{"dataset": "capsule endoscopy frames (Kvasir-Capsule)", "crop_scale_min": 1, "horizontal_flip": true, "beta1": 0.95, "adamw_lr_other_params": 0.0029, "batch_size": 128, "final_lr_fraction": 0, "warmup_steps": 590}
Rows from block 5, named by matrix and row number. Each number is 128 + 32 x the weight over the matrix's rms, rounded and kept within 0 to 255. All counts start at 0.
# bp10: pool branch pointwise conv (model.blocks.5.bp.1.0.weight, 36x288x1x1), inputs 216-287
bp10.0 [127 170 111 224  99 118 184 101 133 108 150  91 176 218 124 153 187 162 158 146 163 128 124 141 176 142  57 144 134 115 132 130 122 238 161 112  53 161 122  92  86  71 137 149 142  89  87 108 153 107 169 132 133 110 105 190 124 197 161  80 124 144 133 129 140 128  82  62 139  92 103 153]
bp10.1 [167 118 155  70 135 115 104 128 171 149 107 184 126 150 204 103 125 112 108 165 148 160 179  78 101 103 149 105 133 119 163 196 180  52 149 119  95  71 161 151 137 198 187  60 121 134 171  97 161 130  96 112 131 156  41 148  78 105 139 109 127 152  45 107 122 158 101 134 142 140  98  84]
bp10.2 [127 189  85 129 143 141 142  72 113 148 130 169 109 127 106 120 142 108 164 139 126 151 112 157 141 174 101 152 158 148 142 117 214  69 125 101  88 134 110 127  94 164 178  96 137 157 151 145 131 116 106 125 146  58 103 100 218 116 144 100 197 101 170  66 130 134 111  98 104 124 129 139]
bp10.3 [ 81 141 136 108 105 117 137 162  88  97 136 145 151  96  76  98  93 119  96 118 123 145 105 153 140 117 155 109 135 138 129 100 108 104 143 145  50 115 108 124 141 136  93 177  63  60 132 151  87 203 126 107 114 105  54 126  74 113 187 163 133 102 189 152 122 104  92 170 110 151  87  90]
bp10.4 [113 190  73 141 125 166 158 140 106 111  94 157 120 234 152  92 119 102 115  87 143 130 127 159 206 145 162 138  88 184  92  98  87 140 165 153 104 209 112 128  75 139 114 121 128 116 104 105 162 137 117  81 185 104  86  99 154 132 135  87 143 103 159  98 104 142  76  80  56 140 156  89]
bp10.5 [105 133 118  99  90  88  81 114 142 107  84 128 144 125 146 123  76 102 146  77 147 162 106 113 157  76 152 122  84 130 130 121 111  51 116  59 133  43 137 139 102 163  92  85  98 123  97 132 121  88 101 113 139 131 103  96  76 102 111 164 112  93 132  62  82 101 102 141 101 138 150 120]
bp10.6 [102 123 147 147 130 181 153 156 164 115 170 150 134 136 163 140 104 146  71 112 157 177 165 158 119 128 161  98 163 144 118 125  93 122 139 173 192  88 153 177 199 102 156 108 149  52  96  62 133 127  66  89 133 163  94  74 110  61  99 115  84 172 130 126 156 124 170 195 134 221 216 115]
bp10.7 [124  85 106  39 125 146 135 129 126 127  52 153 108 138 109  74 119  75  96 116 192  75 160  68 152 141 139 112 147 136 124 145 147  86 168 133 178  78 129 188 145 109 149 105 138  91 169 109 200 120 116  49 123  87 105 111 128 103 103 116 131 158 145  50 197 138  77  96 164 147 119  78]
bp10.8 [ 56 176 124 188 127  59 131 128  92 109 112 110  97 179 149 166 119 130 129  81 154 176 141 152  97 176 119 125 144 156 128  75 100 144 185 140 104 208 110 110  98  31 107  85  60 134 135 134 173 160 166 113 148 156 138 124 169 150 119  99 126 132 145 178 105  79 130 190 109 188 170 138]
bp10.9 [113 111 150 136  93  86 133  76 120 154  94  47 109 106 122 146  89 172 111 101 118 215  91 160 114 141 165 156 137 129 125 128 148  83 174 156 106 108 120  90  80 119  90  97 127 164 142  96 109 142  95 116  76 152 132 162 138 123  46  95 132 150 147 102  97  81 161 143 134  85 183 107]
bp10.10 [117 111 130 110 109 157  96 122  88 163  87 158 129  83 108 100 138 139 177 123  98 141 121 122 134  84  75 164 164  67 113 112 123 100  58 112 137  81 207  95 151 170 109 141 157 134 131 235 138 108 154 144 160 146 116  70 127  51 125 127 181 130 128 167  88 140 139 180 134 161 137 152]
bp10.11 [114 132  93 134 158 149 113 170 174 168 114 153 162 158  71  48 125 139 123 167 147 132 141 120 125 204 110 121 148 104 170 129 136 136 144 130 242 133 128 116  98 134 108  90  67 113 144  94 113  98 152 122 174 146 192 113 112 161 113 151 214 192 133 140 121 169 155 149 157 144 169  89]
bp10.12 [179  99 153 135 104 143 135 139 188 113 167 127 136 159 114  95  81 150 119 132 113 160  88 117 130  83 118 159 148  91 109  68  88  88  78 121 124 116  92 142  88 146 138 117 119 142 114 104 114 107  96 106 122 105 164 106 150  68 114 116  60 131 163 130 135  96  54 204 111 126 144 103]
bp10.13 [ 99 152 165 121 144 143 122  75  98 119 129 130 162 129 103 127 121 141 147 151  83 118 140 141 112 125  97 155 109 145 121 115 100 129 102 103 145 133 122  56  85 111  91  92 116 137 157 109 189 125 124 110 116 123 127  72 112  65 114  61 116  98  89 110 120 145 185 119 123  99 112 163]
bp10.14 [122 169  99 106 162 151  73 128 114 117  77 150 165 139 144 121 135 149 114  92 151 138 134 168 152 186 154 151 170 136 157 130 125 127 115 163  84 140 102 173 131 114 132 150 137  91 106 126 125 133 146 132 106 128 115  85 116 104 111 131 136 161 119 148  54 161 113 111 141 109 147 136]
bp10.15 [136 202  92 142  93  90 137 155  72 126 150 131  69 110  75  91 102  91  82 102  97 118 162 147 100 122  65  94 108 116 175 108  88  85  93 117  97  91 101 122 152 122 128 116 138  89 182  98 135 181  53 117 155  99 141 114 135 149  72  90 134 140 139 101 169 130 136 163 102 124 121 128]
bp10.16 [148  88 161 172  90 117 132 134  95 126  98 127 129 105 179 214 184 149 121  87 156 103 191  93 171 137 109  98 120 125 139 163 152 198 123 119  81  85  97 197 219 174 155 185 131 114 144  82 154 111 144 144 169 105  61 181 146  68 122 159  90  90 124 155 130 166  80 104  95 138 130 105]
bp10.17 [114 176 107 122 133 116  87 180 171 111 120 176 156  77  95 100 142  84 155 173  61 102 179 122 209 119  99 164 140 129  97 170 108  68 121 137  96 150 196  82 114 110 117  99 117  90 114 163  92 152 148 162 111  96 105 115  95  62 133 140 166  94  99 126 122  99 135  62  85 113 110 178]
bp10.18 [ 90 110 171  97 106  95 112 131 111 145 101 132  70 173 120 136 176 127  98 151 155  70 175  66 117 160 133  82 119 187 110 183 117 133 195  74 133 132 146 139  76  51 135 167  33  72  92  95  85 124 150 155 162 153  93 111 131 157 176  92 153 133 116 142  96 105 118 153  81 121  88 115]
bp10.19 [111 145  90 143 108 103 129  94 164 105  96 140 155 109 120  92 112 169 142  69 131 143 123 149  91 198 103 152  88  90 139 130  80 105 162 140 134  84  67 117  91 223 143 135 192  92 108  88 114 116 105  95 175 130 109 106 165 140 148 121  69 126 100 123  82 217 150 184 139 172 111 113]
bp10.20 [ 89  56 114  96 106 105 126 181 109 136 135 115 152 108 140  63 122 159  97 100 159 126 143 131 156  82 194  84 105 159  79 132 131 133 157 115 157 103 116 189  94 174 124 192  85 136  80 154 140 107 132  80 135 114 143 164 107  78 143 138 144 144 146 247 101 119 126 142 116 179 169 155]
bp10.21 [154 213 116 122 119 146 106  88 159 132  89 156 166  92  85 147  72  78 119 124  86 137  95 150 156  90 166 195 101 146 118 150 180 117 188 151 120 106 114  86 116 106 152 174 120 128 105 172  98  95 163 111 105  92 128 154 124 137 144 105 168 144 117 144  43 103 121 118 145  96 121 195]
bp10.22 [115 139 148 130 138 115 117 152 171 129 145 113  74  92 153  91 118 123  76 160 137 171 195 114 135 124 132  96 125 109 120 119 141 167  65 131 142 151 125 103 126 200 114 115 121 147 132 133 130  88 168 137 214 123 180 138  37 140 190  93 153 149  82 114 109 236 199 111 135 138 118 110]
bp10.23 [138  90 101  67 116 134  92 108 122 120 107 119  90 126 139 111 210 140 146 111 185  78 105  92 107 124 143 133 152 148 117 129 117 118 175  73 125 152 110 138  99 155 146 129 121 133 134 200 139 130 202 208  95 108 149 173  73  83 121 155 200 183  86 141 110 130 109  79 187 163 139 165]
bp10.24 [137 129  79 126 107 139 123 119 100 111  71 130 102 111 101  68 116 132 129 117 136 127 101  96 118 130 116 111 138 160 133 196  84  87 123 135 226  69  78 146 134 109 127  88 108  90  84 111 115 142 103  54 121 142 170 166 181 111  60 127  90 149 202 106 143  77  83 151 184 171 146  66]
bp10.25 [129 146  90  88 164 151 124 141  98  98 132 169  94 168 111 160 143 164 123 171 170 117 126 133 170 113  99 136 127  90 112 163 135 177 142 104  54  98 121  99  90 104 143  92 123 128 175  93 151  99 107 120  99 104 126 147 114 121 136 136 145 125 104 101 215  99 112 172 153 106 161 219]
bp10.26 [105 170 116 139 128  95 169 147  95  59 114 160  70  96 130 100  72 108 114 117 162 215 162 132  85 123  92 141 144 106 164 128 109 163 128 123  77 135 117  98 103 166 156  86 107 131 130 151  99 124 164 100 145  96 116 158 129 113  49 148 132 126  82 194  59 181 162 190 112  49 109 123]
bp10.27 [132 172 117 112 159 184  96  83  67 115 147 102 142 136  83  85 195 175 155 200 101  95 124 111 103 142  93 167 173 112 117 114 145 117 146 123 160 136 159 134 145 126 154 128 116 130 104 118 133 111 122  85 164 161 156 176  92  99  79 127 121 145 106 121 109 141 113  89 124 124 147  79]
bp10.28 [131 144 100  93 120 133  84  79 137  81 124  97  92 173 126 109 126 112 113 118  95 118 161  70 107  90 169  86 101 212  95 141  61 130 134 119 102  57 154 144 149  64 109 127 137  90  96 124  71 114 100  77  96 141 151 114 159 121 160  68 122 107 135 103 126  50 125 120  99 117 135 122]
bp10.29 [117 159 138 117 139 142 138 136  70 121  89 172 186 132 110  87 147 104 118 178 177 141 102 129 129 102 116 179 123 140 154 111 136 156 133  68 133 105 112 103 161  71 157 115  93 134 134 136 158 136 176 100 149 109 107 141 152 121 152  78 132  87 107  92 150 109 159 109  83  96 135  85]
bp10.30 [102  94 117 101  90 103 175 142 121 117  86 137  95 116 140 110 125  93 133 138 135  77 123 130 143 121 141 119 117 112  48  95 127  97 125  72 164 192 170  90 105  98  88  82  65 109  95 113 130  98 124 129 127  96 117 100 135 138 139 133 129 108  84 115  96 121 124 106 122  96 208 141]
bp10.31 [156 105 133  90 138 113  89 169 161 187  64 188 178  70 136  32  48  52 123 226 101 170  87 127 121  81 184 144  97 113 175 114 171  81  86 125  91  90 113 124  75 103 109 117 113 181 183 158  70 149  45  84  71 110 101 103  90 131 116 142 143 104 120 111 147  74 157 118  95 103 106 143]
bp10.32 [ 90 199 111 169 156  87 134 130  35  96 164 111 125 189  84 141 117 130 125 135 108 180  99 158 144 151  65 145 158  80  65  72  85 118 101 163  62 190 127  84 165  88 102  57 170 137  68 121 118 118 112 104 133 134 161 137 153 119 141  92  66  96 115 107 124 112 133 182  98  98 132 123]
bp10.33 [113 153 142 112 140 178 135 149 164 123  83 189 130 147 120 133 156 147 108 145 141 123 129 112 133 141 216 106 126 229 121 153 141 121 181 148 112 142 119 137 107 149  85  97 125 107 180 105 192 110 131 117 105 161  70 125 103  86 130 103  57  75 138 100 101 151 156 139 104 128 139 110]
bp10.34 [112 135 166 152 136  95 140 175 131  73 116 147 135 109 128 177  74 193 137  75 131 114  94 118  86 118 114 106 120 156 130  85  61 120 147  89 111 129  99 130  90 137  97 145  81 124 164 134 136 132 104 128 118  55  88 174 142 200  87 102 107 113 126 199  94 114 139  96  87 100 234 118]
bp10.35 [ 99 103 149 137 142 111 152 104 169 189 156 107 139 121 144  66  76 102 145 119 164 137  91 187 166 173 105 156 140 107 116 139 181 126 149 151 173 148 103 162 203 130 107  84 163 187 108 173  86 172 106 192 123 177 188 159 106  99 105 145  80 145 103  90 149 114  80 148 132 140  93  71]