From a checkpoint of a small image classifier: arch inception, depths [2, 2, 2, 2].
Rows from block 4 of a small image classifier, named by matrix and row number. Rows with one number belong to one channel. Each number is 128 + 24 x the weight over its row's rms, rounded and kept within 0 to 255. All counts start at 0. Numbers have three digits each.
After each channel's rows are labels from the 100 images, of 14976, where the channel reaches its highest value: "top examples" is what is common among them. Only what is clearly more common there than usual is listed. The data: capsule endoscopy frames (Kvasir-Capsule).
# r30: branch 2 reduce pointwise conv (model.blocks.4.r3.0.weight, 72x192x1x1), inputs 64-127
# b30: branch 2 3x3 conv (model.blocks.4.b3.0.weight, 108x72x3x3, transposed, each kernel summed), outputs 54-107

r30.22:094140125145156122120120136170152153142128117108124099162121185132116130147164093134124141133131137114106152133152113105123122134186134145103162128142103167142158142115130126115157135126134122
b30.22:127129109156128138173072120116110131119100127093133087131118170137115134149110132118082158118133088126143089139155121115124088172149149093123089130108162129134158
top examples: finding: pylorus

r30.64:194172173146143149140124175130110147118133171169136130159167155133145160137144163119137122140099132160151103187148152136118148196134211129149168188151113114143133107181152118179165095146123130
b30.64:132134153101144098122158104174143135130115132091108114137105139105118116112106129116096127157158096119095141112124124115106141098120102100108100123126133091125116
top examples: finding: blood fresh

r30.61:129157117145133097111151098137175113096139122127096147148110141135131109099137110082097117182156148136115171139096125098107147104149128093137182114155115092093136105121189146171183112138165164
b30.61:113123088135153109150137139128097136136086082095119143131084160143139109149088137094099167126128105153128140163114131122168126163142114106120127091132158116125133
top examples: finding: pylorus

r30.4:127108112156139138139127138141136115114130141150149100135125126166155138152164144105146083117164140111121137117129153127164162076179082133121149146101122114186217150123134109158141094121116129
b30.4:137149148106079133128120129126115116116136094101151119114078157096092109139153109131155111107083092115118119124151158118102180101111128146136181128096134127105116
top examples: finding: pylorus; finding: foreign body

r30.53:130154152092155126164126128142136169097153126141128120125092103123133110124162138162172120106115119152124133153155153128120173126146128160143138169135120150136172139141133154144116134193139134
b30.53:126151143137117154142117135154078153115094117089095145096114106096143115171119126101090144145147140109131145077096130112134127184111134095137160113098092064127152
top examples: finding: pylorus

r30.70:140134105105107094101153150158099180173166109091106158087111128119109161114127143111116143146157142110096160192155128157095159170133147109113143162128110123131124151128105138129135100152097114
b30.70:117109166137153138140135113075128127115119158139134122102159079136134139122158123097107127121118108093107147077126115143130132123161103127125121142105078093080148
top examples: finding: blood fresh

r30.71:119129116138129146124141135120149115114126135133190113120126122112155111161132159140145120133180138136161114102129175164121090133090135175136171113158187155165124123114129149103138177100135085
b30.71:131133148154084115123125136096141133129093057147108142097103148155089154124125147122127127138093130139123090124157134126104180112112131161133203125102099145128126
top examples: finding: foreign body

r30.11:133138112133146109112131124143132142134080137144164136148094136160154121138136127104180134152120135126167120145120126101094117101137117140113170120169152137108143101141169104127140128119132140
b30.11:108096109152133134137110123136083120159158127134089139103087162156138134083118152117134120141126125134102095119103111163111180158110109104140099136107139137116137
top examples: finding: pylorus

r30.58:104142141162147106103119121100181118145116085093134114142107135145124113150110112102140097129139110117150172109139191129130153153134131112126173095083126151118086097121172147138148109145131090
b30.58:115118123102156132097119108156104131113090096106103112096096109110177112159091163108097173129146115121144126083140118129148139156143114109129087127131161087135110
top examples: finding: blood fresh

r30.24:163113146131103094147122122111093101150131158159138115138156091135149109147115133127144110059126150145094104137138157127105145117131111138129086097101149150129167053143094134130108117156127101
b30.24:156104126152056144125118140109148096110161096124075141116121146131074146128113153131104112137111113142136101123146128089157128084101113169154130136134111166098113
top examples: finding: foreign body

r30.9:135127109114126136130151131106109127128144101183120144136139123137117167081128114114097162100142171148116152129115069130134159108138133175101129115111131105186151143131065139125113162143120105
b30.9:125108105152098135143101101145110141124138093130108134106131157137122112105159113164122103118100130130133112145147118142093117112133104075076113139099086134090136
top examples: finding: pylorus; finding: foreign body

r30.60:099110069128118110153130122082126140124116105091130116139108163121129107131103103163137138112137137091071172101124130102146087115086113141071106112126172145139115160105104120118132144118113102
b30.60:127146119140117180138108138144090131123138106098140111151095121166148111117127127159136146131176111097150094108188130125109123122162148104101141159125137154160112
top examples: finding: reduced mucosal view

r30.65:208090149115128146137115148120130153183114147143125156128120146119159094123160096127154125131110167094129094132118100120092124149157107122097135126119164143165104144129119150135135126123134127
b30.65:155137154167127123191088152113147142117104145097119127100168108116128140163146150135111143123114129104139106129127123126115093150115113083117118120084120116117175
top examples: finding: pylorus

r30.16:144140135110126122099102156123148155119115144134123176075090153125115198119115095102094142128093149156141110124141113107112090133125106101099172125129138097173164125133093133118147190136124134
b30.16:141121152126119095133153122149128128122106151096086118101099147123106110104098126136111131112159093104103110110120135108125124119129120068104082116142102124120126
top examples: finding: blood fresh; finding: ileocecal valve

r30.37:132100113122111153095124125101118121125104119063138106095146155106098103121054124094110094094110076110111133113090122140160108096103078079115119145121140143123086099113143144128163108097118099
b30.37:134117106112132141121091125173106132120133120056115092156077155141122096141096100162155133139173123123148099117149145133112120113139158112093123105156162149136114
top examples: finding: reduced mucosal view

r30.48:119094130151124134110125131134151163090126114147107093136126138157101125142138125086113095141114155078162176082137115157133112121107126145117174103138146156199146149127156136129150120160100105
b30.48:170122145161145113120151106147156172135132117149120129135136124151153147157101093095098150142131100130101110089142131129113124140181132166122167126103130123169119
top examples: finding: blood fresh

r30.6:124127093170086090162134094160122123105102134120143146107103099132156137145110139129132141114170115114114129146127187197179136131137121120123141212134116137126159079141146138145138153131127160
b30.6:122140124127112124090139146112109132126121069125143106114123118105094147126089150080122104130112101115121114136165108102135130088123141174138144145139145114136085
top examples: finding: foreign body

r30.3:165152121142136114140115125115151116095166178076121135170153111087105144144118112116143129119112104141125130129101145131105152122140115162102115093128121138103137133133143139154144127165125157
b30.3:132138141143116164124081132118093121132133070118133124101075166133101113141132124112109117145061124113136155115115113116129151160083159105133167098100081115139102
top examples: finding: pylorus

r30.8:121130169155129151118082168136162159111129140126135146174124160141129101101165145131121148135139089158122111170148139147139126121173102118158127120094103106117138084173134160195141148131159135
b30.8:149131153121164121136140133129099138123087140086101122128124167123087106166119121147106125104146124092132138152119119095149126132087113102104083100138117115133122
top examples: finding: pylorus

r30.32:148176123150145088105089134157124114157117176106117146137172103125122133154140153167112161122120175193113108154143168167119134158133155123131105134162135136131128117201089120107133140164095122
b30.32:096103135122116103126161112084165068130135093099132072129133083098119127130096111132117117133146127134107129134099097141122099118131072156120100130139157086121114
top examples: finding: blood fresh

r30.17:091109109119106117126104124160152114113087101107137129099124126168106148124131107130106124083106116124181150108122110096139130118147097162164153130178163137090122139159110152176198108154152130
b30.17:159105096141119125048116124139165137141116139105118106155102190147121118113095107119099137112150091141111137130142135155122102126134157129135107123138148144204115
top examples: finding: angiectasia; finding: ileocecal valve

r30.54:089123153159162157166136126115139140110139116108130119134116127165150096144124094113142143103127125087171112110095156096148100142140128139114137156111132147110103107153114153148149117097149069
b30.54:152094118152093142057130145134155121111112093160070136127107133142120145117149137091129121128162108117128097103136102121143177129101148156156140129144099124138107
top examples: finding: ileocecal valve

r30.25:145173135148138122103137131166153162150126105069076191110159178104109155113110108126118110145122130135126142168158149103153155163197147152110169169136113087118140113184127110122151145155101125
b30.25:100109148103116115150149092096116110123111081086108094097101141118119105152144106101098123130130134127106155127125110078124132136158109112121149118099135059092111
top examples: finding: blood fresh

r30.29:114125129109144137143109173123159110130144107125099114085142116152102097133113123108126133137124114073159131119094081094121121142080142112176175165152137148124092133114132111097111128110164165
b30.29:142117160169149133127131144126115141097085187136152150088133098167163143142110118093106162108117101080108132056154145152146138138172120112153082142134137129124127
top examples: finding: blood fresh; finding: angiectasia

r30.21:194059131130095114156152134138124112109131146111136162145150152139180162103085109115128140185129154087124119141123150099126143109090109127088107118132152146092111127149105138170149121146103140
b30.21:130093134180119145095135138174111137149124089134113130091076139157096126104126110099158134164154133120141080107146104135142149139139145134129141143159109132135099
top examples: finding: ileocecal valve

r30.1:121126131106111139112120119155139148138121139086113106114133141122129180088146137147146172132136119162123122161146119119167122126153138166160126092168115147129095131115137108116156169097171110
b30.1:126120128137118155140115082094113123132168060117148103111140150136095093105134101133112115115106107136130175107134146149152122116115144090123147109115101117139129
top examples: finding: pylorus

r30.27:122106110078114163125196103158168114115148136128155083107115131131120114132095141122155111131122142119143143106120123141150162103120110119099110136128141131169108149136178127140154151097142146
b30.27:139124086195112092165107144116146165118089121120113148162085133131114116175092142156102158121140125122137067144159151123117081138164148126136120136116134140123148
top examples: finding: ileocecal valve

r30.52:155190170108153146119146157127120146113155169137144118166145131152146133170143173098122139122145088192130121132137152186125135156149186125154176134137123148113165123093110130112131129138156148
b30.52:135101146099151098098121129128089104123116113123136100086101122095110115071143172143141122154096146147105113111134128166117160104109131129134075141138130142099116
top examples: finding: foreign body

r30.41:128141137111164125150091136124144143148105104153110137158133151133143112100185155130115115140127121120166080124147113138095126136158119094118143153133108141122145147114190140176163096078158136
b30.41:144141172137154149160105107176062177125088161111109144096135126122146101133106149131108182120134126116148173105135133124108139131120108094130088118123129108132130
top examples: finding: pylorus

r30.57:121119097156091098105141096188139108195122105136131133094141151146137093104119139137137119146127163123113103135160131136136140130138110126098078123124124127132140103132176095134138095127160179
b30.57:090133167103131124128139116088099096105126087092133108123114110122119132192113138116131141141106165113088174138129099128143127116122062150145182147129135099108114
top examples: finding: pylorus

r30.56:128121111172104135142185102137154183139120106141116175098107181126124092131141113082108117171125140103145163154149134108134165134150116130121111109125092082133169124109095134145118192163154148
b30.56:108159097169140122207154138115114111122099129113154149106097130156093146150098108124099128132083146088129114134120130102175111112149139114120105112113133137114123
top examples: finding: foreign body

r30.51:117136156141112152132128174095133145156165110138107119164140160130145143095166117120162127126139084113096119151142149111192110121158127128117155122124120149133122159142147137141123138124106069
b30.51:157146149131088111129106148114103169112074124112099138099128102094132137174159132109108115123142152132143114125134106086137147130101119131126142083095112081109114
top examples: finding: pylorus

r30.0:145145103135161158115163106124175115151140135127112126124155160142140115107147122112129103151165164138124127111136129153093116130135140144104099155095110120147140154115126120155103146126129110
b30.0:103108110108119084129163128121171123097118084095103108121095134136122110163115126112084138125157125096106107131110133103116106139143109126127105110118149060100100
top examples: finding: blood fresh

r30.33:126114152095147163089185122138136163130137118138159150127096111111138105138140135112142109111163147127120137110126119133087124132114138122147105099109102115164100120164127122165131135178116136
b30.33:150130115150110084143131134105181143140110137134120127155101149122072128167095125136110121120112135153111117154136156135117097102149138135136106113108117114088135
top examples: finding: ileocecal valve

r30.28:130110152117130148128125157131108157111094135141090082171140158119132120098171165172120117113131119150078116139106153131153131135132126105115112105118108094118146100113149167113133156111162093
b30.28:114121144108113114148103121087104115131125113093104121135133137107082120144147149157139129138153164135155173139135102092098139119079091126109104089126150105083149
top examples: finding: pylorus

r30.26:142110107140119132119127093114123132111126157146139138116154136114140081143126161135178131124149133134112096148150169180111099130102112140092119137137158143161116128104135162142111134085081082
b30.26:119114115156109127144128112107129108111134136123164133103098097122132141096096128142145094136144138110098092105147121153118149109143065119140136120145138142078114
top examples: finding: ileocecal valve

r30.34:112103133161120105111150129161128166109143081111097154140121153127123135120124087076075099166128160078089183109145118108120144130123109098100156172107120124129133102134121164106111168132136148
b30.34:118158079148120132159139115119180104157102102115138102117104133159118129165098108148108105147075143115112142155099122089130101093135105153107133097115104118124138
top examples: finding: reduced mucosal view

r30.38:114104116142122095165138122089151128137123150118130094086109207125103107133143144096122108118139114110155197093090141147133140120131121195077168092109138098128152116100145131140125123088127134
b30.38:132153086152102126111133146151156169125122101083151122147094129110127151180085154137107139136184119082130071126091133093103102132103109140127127120092153091133131
top examples: finding: ileocecal valve

r30.12:188094166136139163120152160131116138156156146123116112179148191122124132091134117112138130102093092107151114151171125109097130153143141097146107102163100119106150182155133141140138127096114134
b30.12:140148158128112115190074109108119146134092175106107114113154155119111111136161154134123143119146137109156139118149092103132141128096121091091094124107114124111156
top examples: finding: pylorus

r30.63:107113111094108113159126099140160165116134105155123118088126172137104116123129128076121114099133142094166194117119109091091132130118090146149183138160164120110140157097104140144170169135132122
b30.63:165129084179157119127130134170141182115119109162097132121091139160111125137117136082116179141139123102141097090147130172132123104124146128145132118150142129174139
top examples: finding: blood fresh

r30.35:111095092135104082158092109147099121080115130117146116135113123103153132146092085134153135103115160068122105121124146119092115127082108165105156137158118126127108126145154156130111126144108108
b30.35:116125108184068132155148125145109136098127098127109132139094146100082138110082132111124114111159132107106086134130128114123118087117105119137095123147160126070137
top examples: finding: ileocecal valve

r30.13:204090106140138122164096108110105125178125135138142067144132086128132151167158104148117147135149105121095138136141078131123147104151116154127138066145141098112123181113103198147139152133123124
b30.13:095131143141112126130182144138115117120115135128152134087098117119116140096179152134159154122157155093100089123114095150106175127125091098138111109133100152095126
top examples: finding: ileocecal valve