config.toml
arch = "inception"
model = "image classifier"
dataset = "capsule endoscopy frames (Kvasir-Capsule)"
train_examples = 42238
image_size = 48
crop_scale_min = 1
horizontal_flip = true
cutout = 0.4
targets = ["finding"]
num_classes = 11
norm = "batchnorm"
activation = "prelu"
depths = [2, 2, 2, 2]
kernel_size = 3
stem = "deep"
widths = [128, 192, 288, 432]
loss = "cross_entropy"
head_dropout = 0.2
init = "lecun_normal"
optimizer = "soap"
beta2 = 0.95
lr = 0.0041
beta1 = 0.95
shampoo_beta = 0.95
eps = 1e-08
precondition_frequency = 32
max_precond_dim = 1024
merge_dims = true
one_sided = true
adamw_lr_other_params = 0.0029
cautious_weight_decay = true
steps = 5900
batch_size = 128
epochs = 17.9
lr_schedule = "linear"
final_lr_fraction = 0
warmup_steps = 590
weight_decay = 0.06
adamw_weight_decay_other_params = 0.05
Rows from block 2 of a small image classifier, named by matrix and row number. Rows with one number belong to one channel. Each number is 128 + 32 x the weight over its row's rms, rounded and kept within 0 to 255. All counts start at 0. Numbers have three digits each.
After each channel's rows are labels from the 100 images, of 14976, where the channel reaches its highest value: "responds to" is what is common among them; "peak at" is the part of the image that holds the peak. Only what is clearly more common there than usual is listed. The data: capsule endoscopy frames (Kvasir-Capsule).
# r30: branch 2 reduce pointwise conv (model.blocks.2.r3.0.weight, 48x128x1x1), inputs 0-127
# b30: branch 2 3x3 conv (model.blocks.2.b3.0.weight, 72x48x3x3, transposed, each kernel summed), outputs 0-71

r30.30:157170184112191128162125192131152104198098109145100124136064102102192144137109157100113091126186080140165147108149176117121180171082136127148139135188123163169091154168173150101171157120136114138117142124121144085117085086110131159172114135122099154193170110208153117197166129138104117055077124099133184146143089117133088135103146091131164121136130113127113125177168162109105146159113
b30.30:103119137105161144109135159151115072151142077113109117127121115145108090164078082061131096182185108124174096099094085154114130132171083124065119160117117105144074061073122129146179115097151162086136123117124062123094
responds to: finding: pylorus; finding: blood fresh
peak at: middle left

r30.36:159086128198081140076119105069150144078124175154155101055074170139108130115155078148105100159102063119171097140139097093119090106085199120099144146100156110089109182129095132075112159160104125141101105120180134037118087122097120073160111111144124074093099144121112102170062108119113136112124127091121114120116090116073093097153107125159175107099166146116134114092115093101088143113113
b30.36:128093146115076103098139153091186123173097180097099119098104126127080171087143108121085126059132119089162134101083133172095083172124108129144145071129090129087162107146076121049140119117097084105095125113120135068106
responds to: finding: foreign body; finding: pylorus
peak at: bottom left

r30.4:154128119104132180149103145104134155153133171123224146099102098156149118149220093114105148123151111131062185133132114154138106135089160124096113155114136160193124186158106122109178100124201187090092125119135189087126162132149131114141102093214121163175207128139163171110111138204139109185129100152169137138146157110174152124149090149124148149117161128149120126117120093134082097142137
b30.4:138133161166089071169100143133105202099183100072115108177097123127125139119155086106115136102116120157136075133124161140124118075129143090052073081123094107076154156163120151098138118096107130152132081125052148098160
responds to: finding: pylorus
peak at: bottom left

r30.26:116077222084149130148186201110119143139125116117150129089112154119161127142163121153213088146132148094107144082142138107085090154164098130120160146153149171152123116133140163112118152129140152137121111164146176183152146138122084100095169092155167058104134139120126090111097149080160171101188152144122113145147180123092090104136100108087116169215111211184125137167130171136110129096103
b30.26:116137131153092097092120151104080042106111090118164114153123126126167110140109088053163110183103169150153140119133093128117117216073162175092128064081071111113131162137110118141164134102149166083107148127116126107124
responds to: finding: blood fresh
peak at: top centre

r30.16:148140138131153089117118114141108091153144136115109130100113149146109121124150129133121119153135107146246135130120133181118124139098185112093140152156178152123104123123159183155132146155101217180155144106174100103124076096117113100127152137215084151208188104186130075179200102109136102096108139158075225155124071086132095100139145138151146100124153129127114134123160151123106155140129
b30.16:120136145082139075135082142110099084153107103073098173154105141077079073181093056124108107197136125115103115112149111168088145120189101169124111135085110098108087093104135156110142114063128132079140143146108140094091
responds to: finding: pylorus
peak at: bottom left

r30.41:169105180101152158132132147106161132088045085149076110105106121139105108100128117140097113103146153075145097102109137101186126109176097146130091136139126133047161107137102096178168144080121114137057136063105130112102131102110128095117161122112067131137109144111169151158091112072092115068129121091097169078157097128077093072106089058072108176188154122142128114126131164107117108071116
b30.41:137192155133085112153135213084140147114126129155087171130146139163096160099122102113121117096157118140168123122101152143104052113094147151076117091096138103079086158098089120060114161146108125111148106096034111116101
responds to: finding: blood fresh
peak at: middle right

r30.35:121120148103137128179139199121137091151078113167142097144101078104176168116094119090111098110169093147115096095149134178184152070117088119153080113098121095187101115144161101145111083093087161077052123129079130078097147118097141131132152092137143147139103144183123130179149164101124132149094140182107152095122189169179108201149171165183082115112122099123064108146163151102096121106125
b30.35:130146127168148168142168141154139077141108104140127102116088110164093079121086133099133129202154110164098084131117075069173183130161091084103102186155123128147082097092135126180167101188110160074163088135114108139118
responds to: finding: blood fresh
peak at: bottom right

r30.42:105101139180137115148142164119131068090116147129102165159146120153108113128132163092152122119131132117127168121079118108089131103149097147070094092134080112070065089109085071073082079169083145052144154090086081096077080182064082113111114127095123083087146142109094127114103153148121191153106102092112087130151112104104037136147179166168090158128127154135113147135140167135130130131163
b30.42:115157128065105099142129187101101116121150125099123094089100092093162144151166161116101088090155113156187136092151088066104121128074123109139117141191094118084174164180073100111122112169079137120117113094172123092074
responds to: finding: blood fresh
peak at: bottom centre

r30.1:138142146117086144109098088164108108108107130119175117116148134133094179099116129112108174069115115131084109157084142127141108084088125169109122143085101131132149086177143086131107075094172137118136105133153142126094149128096140116100104107102148040101088163042091043040124080096084173178157096108209113161063106105104163158124147194136135117130083149113121129120141108168136136159116
b30.1:085174222138090118093108147149090086161133098138125162073101150070139100133166178098132099112146122111092173089140080080115116107165104124129089145157123087108099177206129128097073119158106131140104120108157113149097
responds to: finding: blood fresh
peak at: bottom right